Weights of a small image VQ-VAE: encoder arch resnet_bottleneck.
Rows from block 5 of the decoder of a small image VQ-VAE, named by matrix and row number. Rows with one number belong to one channel. Each number is 500 + 40 x the weight over its row's rms, rounded and kept within 0 to 999. All counts start at 0. Numbers have three digits each.
After each channel's rows are labels from the 100 images, of 14976, where the channel reaches its highest value: "peak at" is the part of the image that holds the peak. Only what is clearly more common there than usual is listed. The data: photos of plants, animals and fungi (iNaturalist).
# convs0: first 3x3 conv (decoder.decb.1.1.convs.0.weight, 32x32x3x3, each kernel summed), inputs 0-31
# convs1: second 3x3 conv (decoder.decb.1.1.convs.1.weight, 32x32x3x3, transposed, each kernel summed), outputs 0-31

convs0.30:461501488496528557495508552536439487465486482598535501502514448434539598557540479514492508515476
convs1.30:539505535485462488539481476487501572516433514406480528484480539502465380522504509479470522529552
peak at: centre

convs0.23:532565421547453506537441517513496510512566502490478522529476480485570489532452595465495516532548
convs1.23:455409464477539454453573469518489493519427482475519536481576502485445513462490468503520451445486
peak at: centre

convs0.22:506522485472515618434481460524515498462467466484484546517467549515445502521435481513546484472419
convs1.22:520496462507457368550520537486466477484561478533531489515492460526556533490544493506411523495509
peak at: middle right

convs0.18:406473504450521536503538545593470475505465592531482539528487451477535520560501474507472495523492
convs1.18:595549530516447451536464439468504599500518488473542495467500557485494483451539477454533507474493
peak at: top centre

convs0.3:529397496517529430422552437471475532535487487542508490491509493510495441451481562463537481463496
convs1.3:476586453453449536541461551501547406476485474502471511519516490508514561517444559535471522539506
peak at: bottom centre

convs0.7:505530532451541579500489518480425473505539571539538479480503498435521499601490548489471531519461
convs1.7:533519488476528450527501536470506477538441458358526552514512500543502517452536513560515518481536
peak at: centre; top centre

convs0.21:513479574442484541544452481494469464483502567521470554431502452511475535441511573524453540473472
convs1.21:538534595543522511469505478577470525537496484497526481486513552472551484514552510449558487499598
peak at: bottom centre

convs0.19:498461491497529492502492562516468509583448501499483500454617485484488490462602501501496506567525
convs1.19:439521502515497507529486481453456510453565511490495421487465522518521519485585529491494483442616
peak at: bottom left; top right

convs0.13:532491533536392480463471478512503455446460537558444529502431488507481467563438512528495499464468
convs1.13:526513538497581496540515524487470580578538473486575461480517522478534528450576453480542495479508
peak at: centre

convs0.1:466473466490534423423518478527521519454442455431529525472500531552540484502463438482527486481423
convs1.1:485484431485472565560489508469529439486546548536458491551525454496437552527512567508433493497542
peak at: top left; middle left

convs0.0:504566531489490499506471532528531507460458457453398544478449549494572446515518515495518435505445
convs1.0:496425422521528492450495471514477460493516505574552434540486423502437538532480513508439512492528
peak at: bottom right; middle right

convs0.29:463453446501416509494518495425445443491462520538524465490492463494537429572496457523475547536522
convs1.29:493534523549578497515475587460521543466472517440500573555574514514484500451514530518508539449511
peak at: top left

convs0.12:470480475468498495493497552500497531578486475477488486479595485490482481470623496488502488591541
convs1.12:455517473491504498510478463452438501457528505475491399485475482509506509467598494480487477468611
peak at: bottom left; top right

convs0.9:425460534588495552497566510535523511491508518603515539516447522451524518492493552493491519498554
convs1.9:548533504410473496535467491546515534539433491423514533498505437555449464529544479445481484542484
peak at: centre

convs0.16:484494497479533481514509569474492513574474479463472502475584489509464491459615491483501490589541
convs1.16:458525471505508496497480474459438492442514504485507406475455483507508513469596500463481484480612
peak at: bottom left