A small image VQ-VAE, trained from scratch: 64-pixel images, decoder norm batchnorm.
Rows from block 5 of the decoder of a small image VQ-VAE, named by matrix and row number. Rows with one number belong to one channel. Each number is 200 + 30 x the weight over its row's rms, rounded and kept within 0 to 999. All counts start at 0.
After each channel's rows are labels from the 100 images, of 14976, where the channel reaches its highest value: "patch colour" is the nearest of a few named colours to the mean colour under the peak. Only what is clearly more common there than usual is listed. The data: photos of plants, animals and fungi (iNaturalist).
# convs0: first 3x3 conv (decoder.decb.1.1.convs.0.weight, 32x32x3x3, each kernel summed), inputs 0-31
# convs1: second 3x3 conv (decoder.decb.1.1.convs.1.weight, 32x32x3x3, transposed, each kernel summed), outputs 0-31

convs0.2,164,147,163,170,178,192,194,186,176,154,210,210,203,156,164,187,198,168,215,191,192,206,228,145,248,174,126,176,199,186,171,203
convs1.2,169,268,168,202,210,197,213,179,227,169,198,190,160,206,263,152,230,243,247,187,210,216,153,236,188,217,202,210,154,197,203,188
patch colour: white

convs0.26,220,167,192,156,166,189,192,184,197,144,132,168,185,189,240,241,196,202,160,209,176,196,177,206,255,217,181,251,160,214,185,193
convs1.26,214,213,260,219,215,259,207,195,219,226,205,246,250,181,206,168,221,212,186,213,223,200,212,204,224,221,224,166,238,166,206,281
patch colour: black

convs0.20,205,153,212,243,246,175,221,238,176,163,179,178,161,209,161,241,260,236,201,182,190,192,214,221,227,217,194,197,193,150,203,150
convs1.20,173,212,225,198,164,267,177,149,225,183,186,229,214,225,200,147,126,194,203,186,240,244,203,215,226,209,190,201,204,242,212,220
patch colour: black

convs0.27,234,191,244,132,202,212,222,192,207,140,180,158,204,199,244,239,234,210,180,183,150,195,209,249,183,184,224,220,191,214,179,244
convs1.27,199,216,268,225,186,257,178,206,201,262,191,221,240,201,195,188,206,212,205,208,233,197,226,180,230,203,226,178,212,175,206,289
patch colour: black

convs0.25,233,212,155,152,179,178,181,210,183,170,211,194,187,165,161,204,212,182,276,162,237,175,204,171,233,192,154,154,240,196,201,192
convs1.25,193,222,177,200,196,225,172,195,212,157,187,164,177,230,176,207,176,222,202,179,146,224,212,205,170,256,155,205,114,211,179,162
patch colour: cyan; white

convs0.10,176,176,182,178,214,195,194,193,244,206,197,226,249,182,183,186,213,184,172,276,199,190,190,185,179,294,194,197,205,192,260,214
convs1.10,154,218,178,196,188,202,210,179,177,166,174,197,155,236,207,175,191,135,189,178,179,190,216,218,185,255,208,180,188,191,174,290
patch colour: white

convs0.28,192,183,203,190,199,184,211,199,239,197,199,235,245,195,183,189,188,220,192,279,190,202,202,198,165,285,196,183,197,199,279,225
convs1.28,173,222,172,207,202,207,199,182,185,173,153,194,160,202,202,182,198,130,182,163,185,202,200,207,187,269,209,183,183,193,178,291
patch colour: white

convs0.24,181,214,186,194,183,173,205,215,250,219,238,220,230,180,161,173,212,227,170,248,199,189,181,188,206,291,197,177,232,195,261,215
convs1.24,168,182,176,228,181,256,171,187,177,176,183,183,155,234,188,216,181,146,216,163,179,200,186,204,211,226,205,184,140,197,185,276
patch colour: white

convs0.17,218,187,203,230,148,188,172,182,148,179,168,166,157,213,210,209,247,241,236,159,220,202,192,209,207,152,203,227,194,254,160,170
convs1.17,211,203,248,211,234,236,234,234,214,179,170,234,242,184,215,202,156,188,170,217,217,185,226,172,197,267,175,152,242,157,217,207
patch colour: black