python train.py --image_size=64 --encoder_norm="batchnorm" --encoder_activation="silu" --encoder_stem="single" --encoder_avg_pool_shortcut=true --decoder_norm="batchnorm" --decoder_upsampling="nearest_conv" --batch_size=48 --lr_schedule="constant"
Rows from block 4 of the decoder of a small image VQ-VAE, named by matrix and row number. Rows with one number belong to one channel. Each number is 128 + 32 x the weight over its row's rms, rounded and kept within 0 to 255. All counts start at 0. Numbers have three digits each. After the name is the row's rms in percent of the matrix's.
After each channel's rows are labels from the 100 images, of 14976, where the channel reaches its highest value: "top examples" is what is common among them. Only what is clearly more common there than usual is listed. The data: photos of plants, animals and fungi (iNaturalist). In brackets: how many of the 100.
# convs0: first 3x3 conv (decoder.decb.1.0.convs.0.weight, 32x32x3x3, each kernel summed), inputs 0-31
# convs1: second 3x3 conv (decoder.decb.1.0.convs.1.weight, 32x32x3x3, transposed, each kernel summed), outputs 0-31

convs0.23 086:111136126062097145125128155095107104116112162197078065086163091120140153175089131147097142125102
convs1.23 079:112140185154146086150131084128158156139180106084199132128111126137149123090154164113165121109203
top examples: class Aves (94); phylum Chordata (94)

convs0.9 114:129106083126157071129095135106126145130194149166097159059137092074140104173081157109100131135135
convs1.9 112:100140135134093178113134100142128121133074129100149113095104167184099153042129107156197110106148
top examples: class Aves (84)

convs0.16 107:081127140161071110145131148110123118132058099166165089104110073121175106167109068112136153124091
convs1.16 099:149152120138195089093104114124114166114169171107094112175168152127092098165156145111105187172094
top examples: class Aves (87); order Passeriformes (59)

convs0.12 091:183147089084149083113125134119094102144110154167095122105090127118101090148105087141101178050094
convs1.12 099:089139211135127192161153117108135163121187108096146110093138118117166132141138118108178084174152
top examples: phylum Chordata (98); class Aves (95)

convs0.15 087:118160086157140086107139115145207202105127086127139101120132155142151106140126137107215108152113
convs1.15 079:087139044132123174116103130135127060084138128116131101147131128126075148124119125097046129137171
top examples: class Aves (85)

convs0.13 090:156134097093150176137146102103105143107112102125221129113138139151080138157126218168137135132147
convs1.13 111:111159169166108094132141126079139099112148119175051133157074137138171118138104125073095131167080
top examples: class Aves (88); order Passeriformes (59)

convs0.6 088:140125132180164085093136140148228188162130087125098105129132162153131121132121141090172093121116
convs1.6 078:087157055114112152142099143135135088069151133082166117141144125125089123072111111070087141126175
top examples: class Aves (84)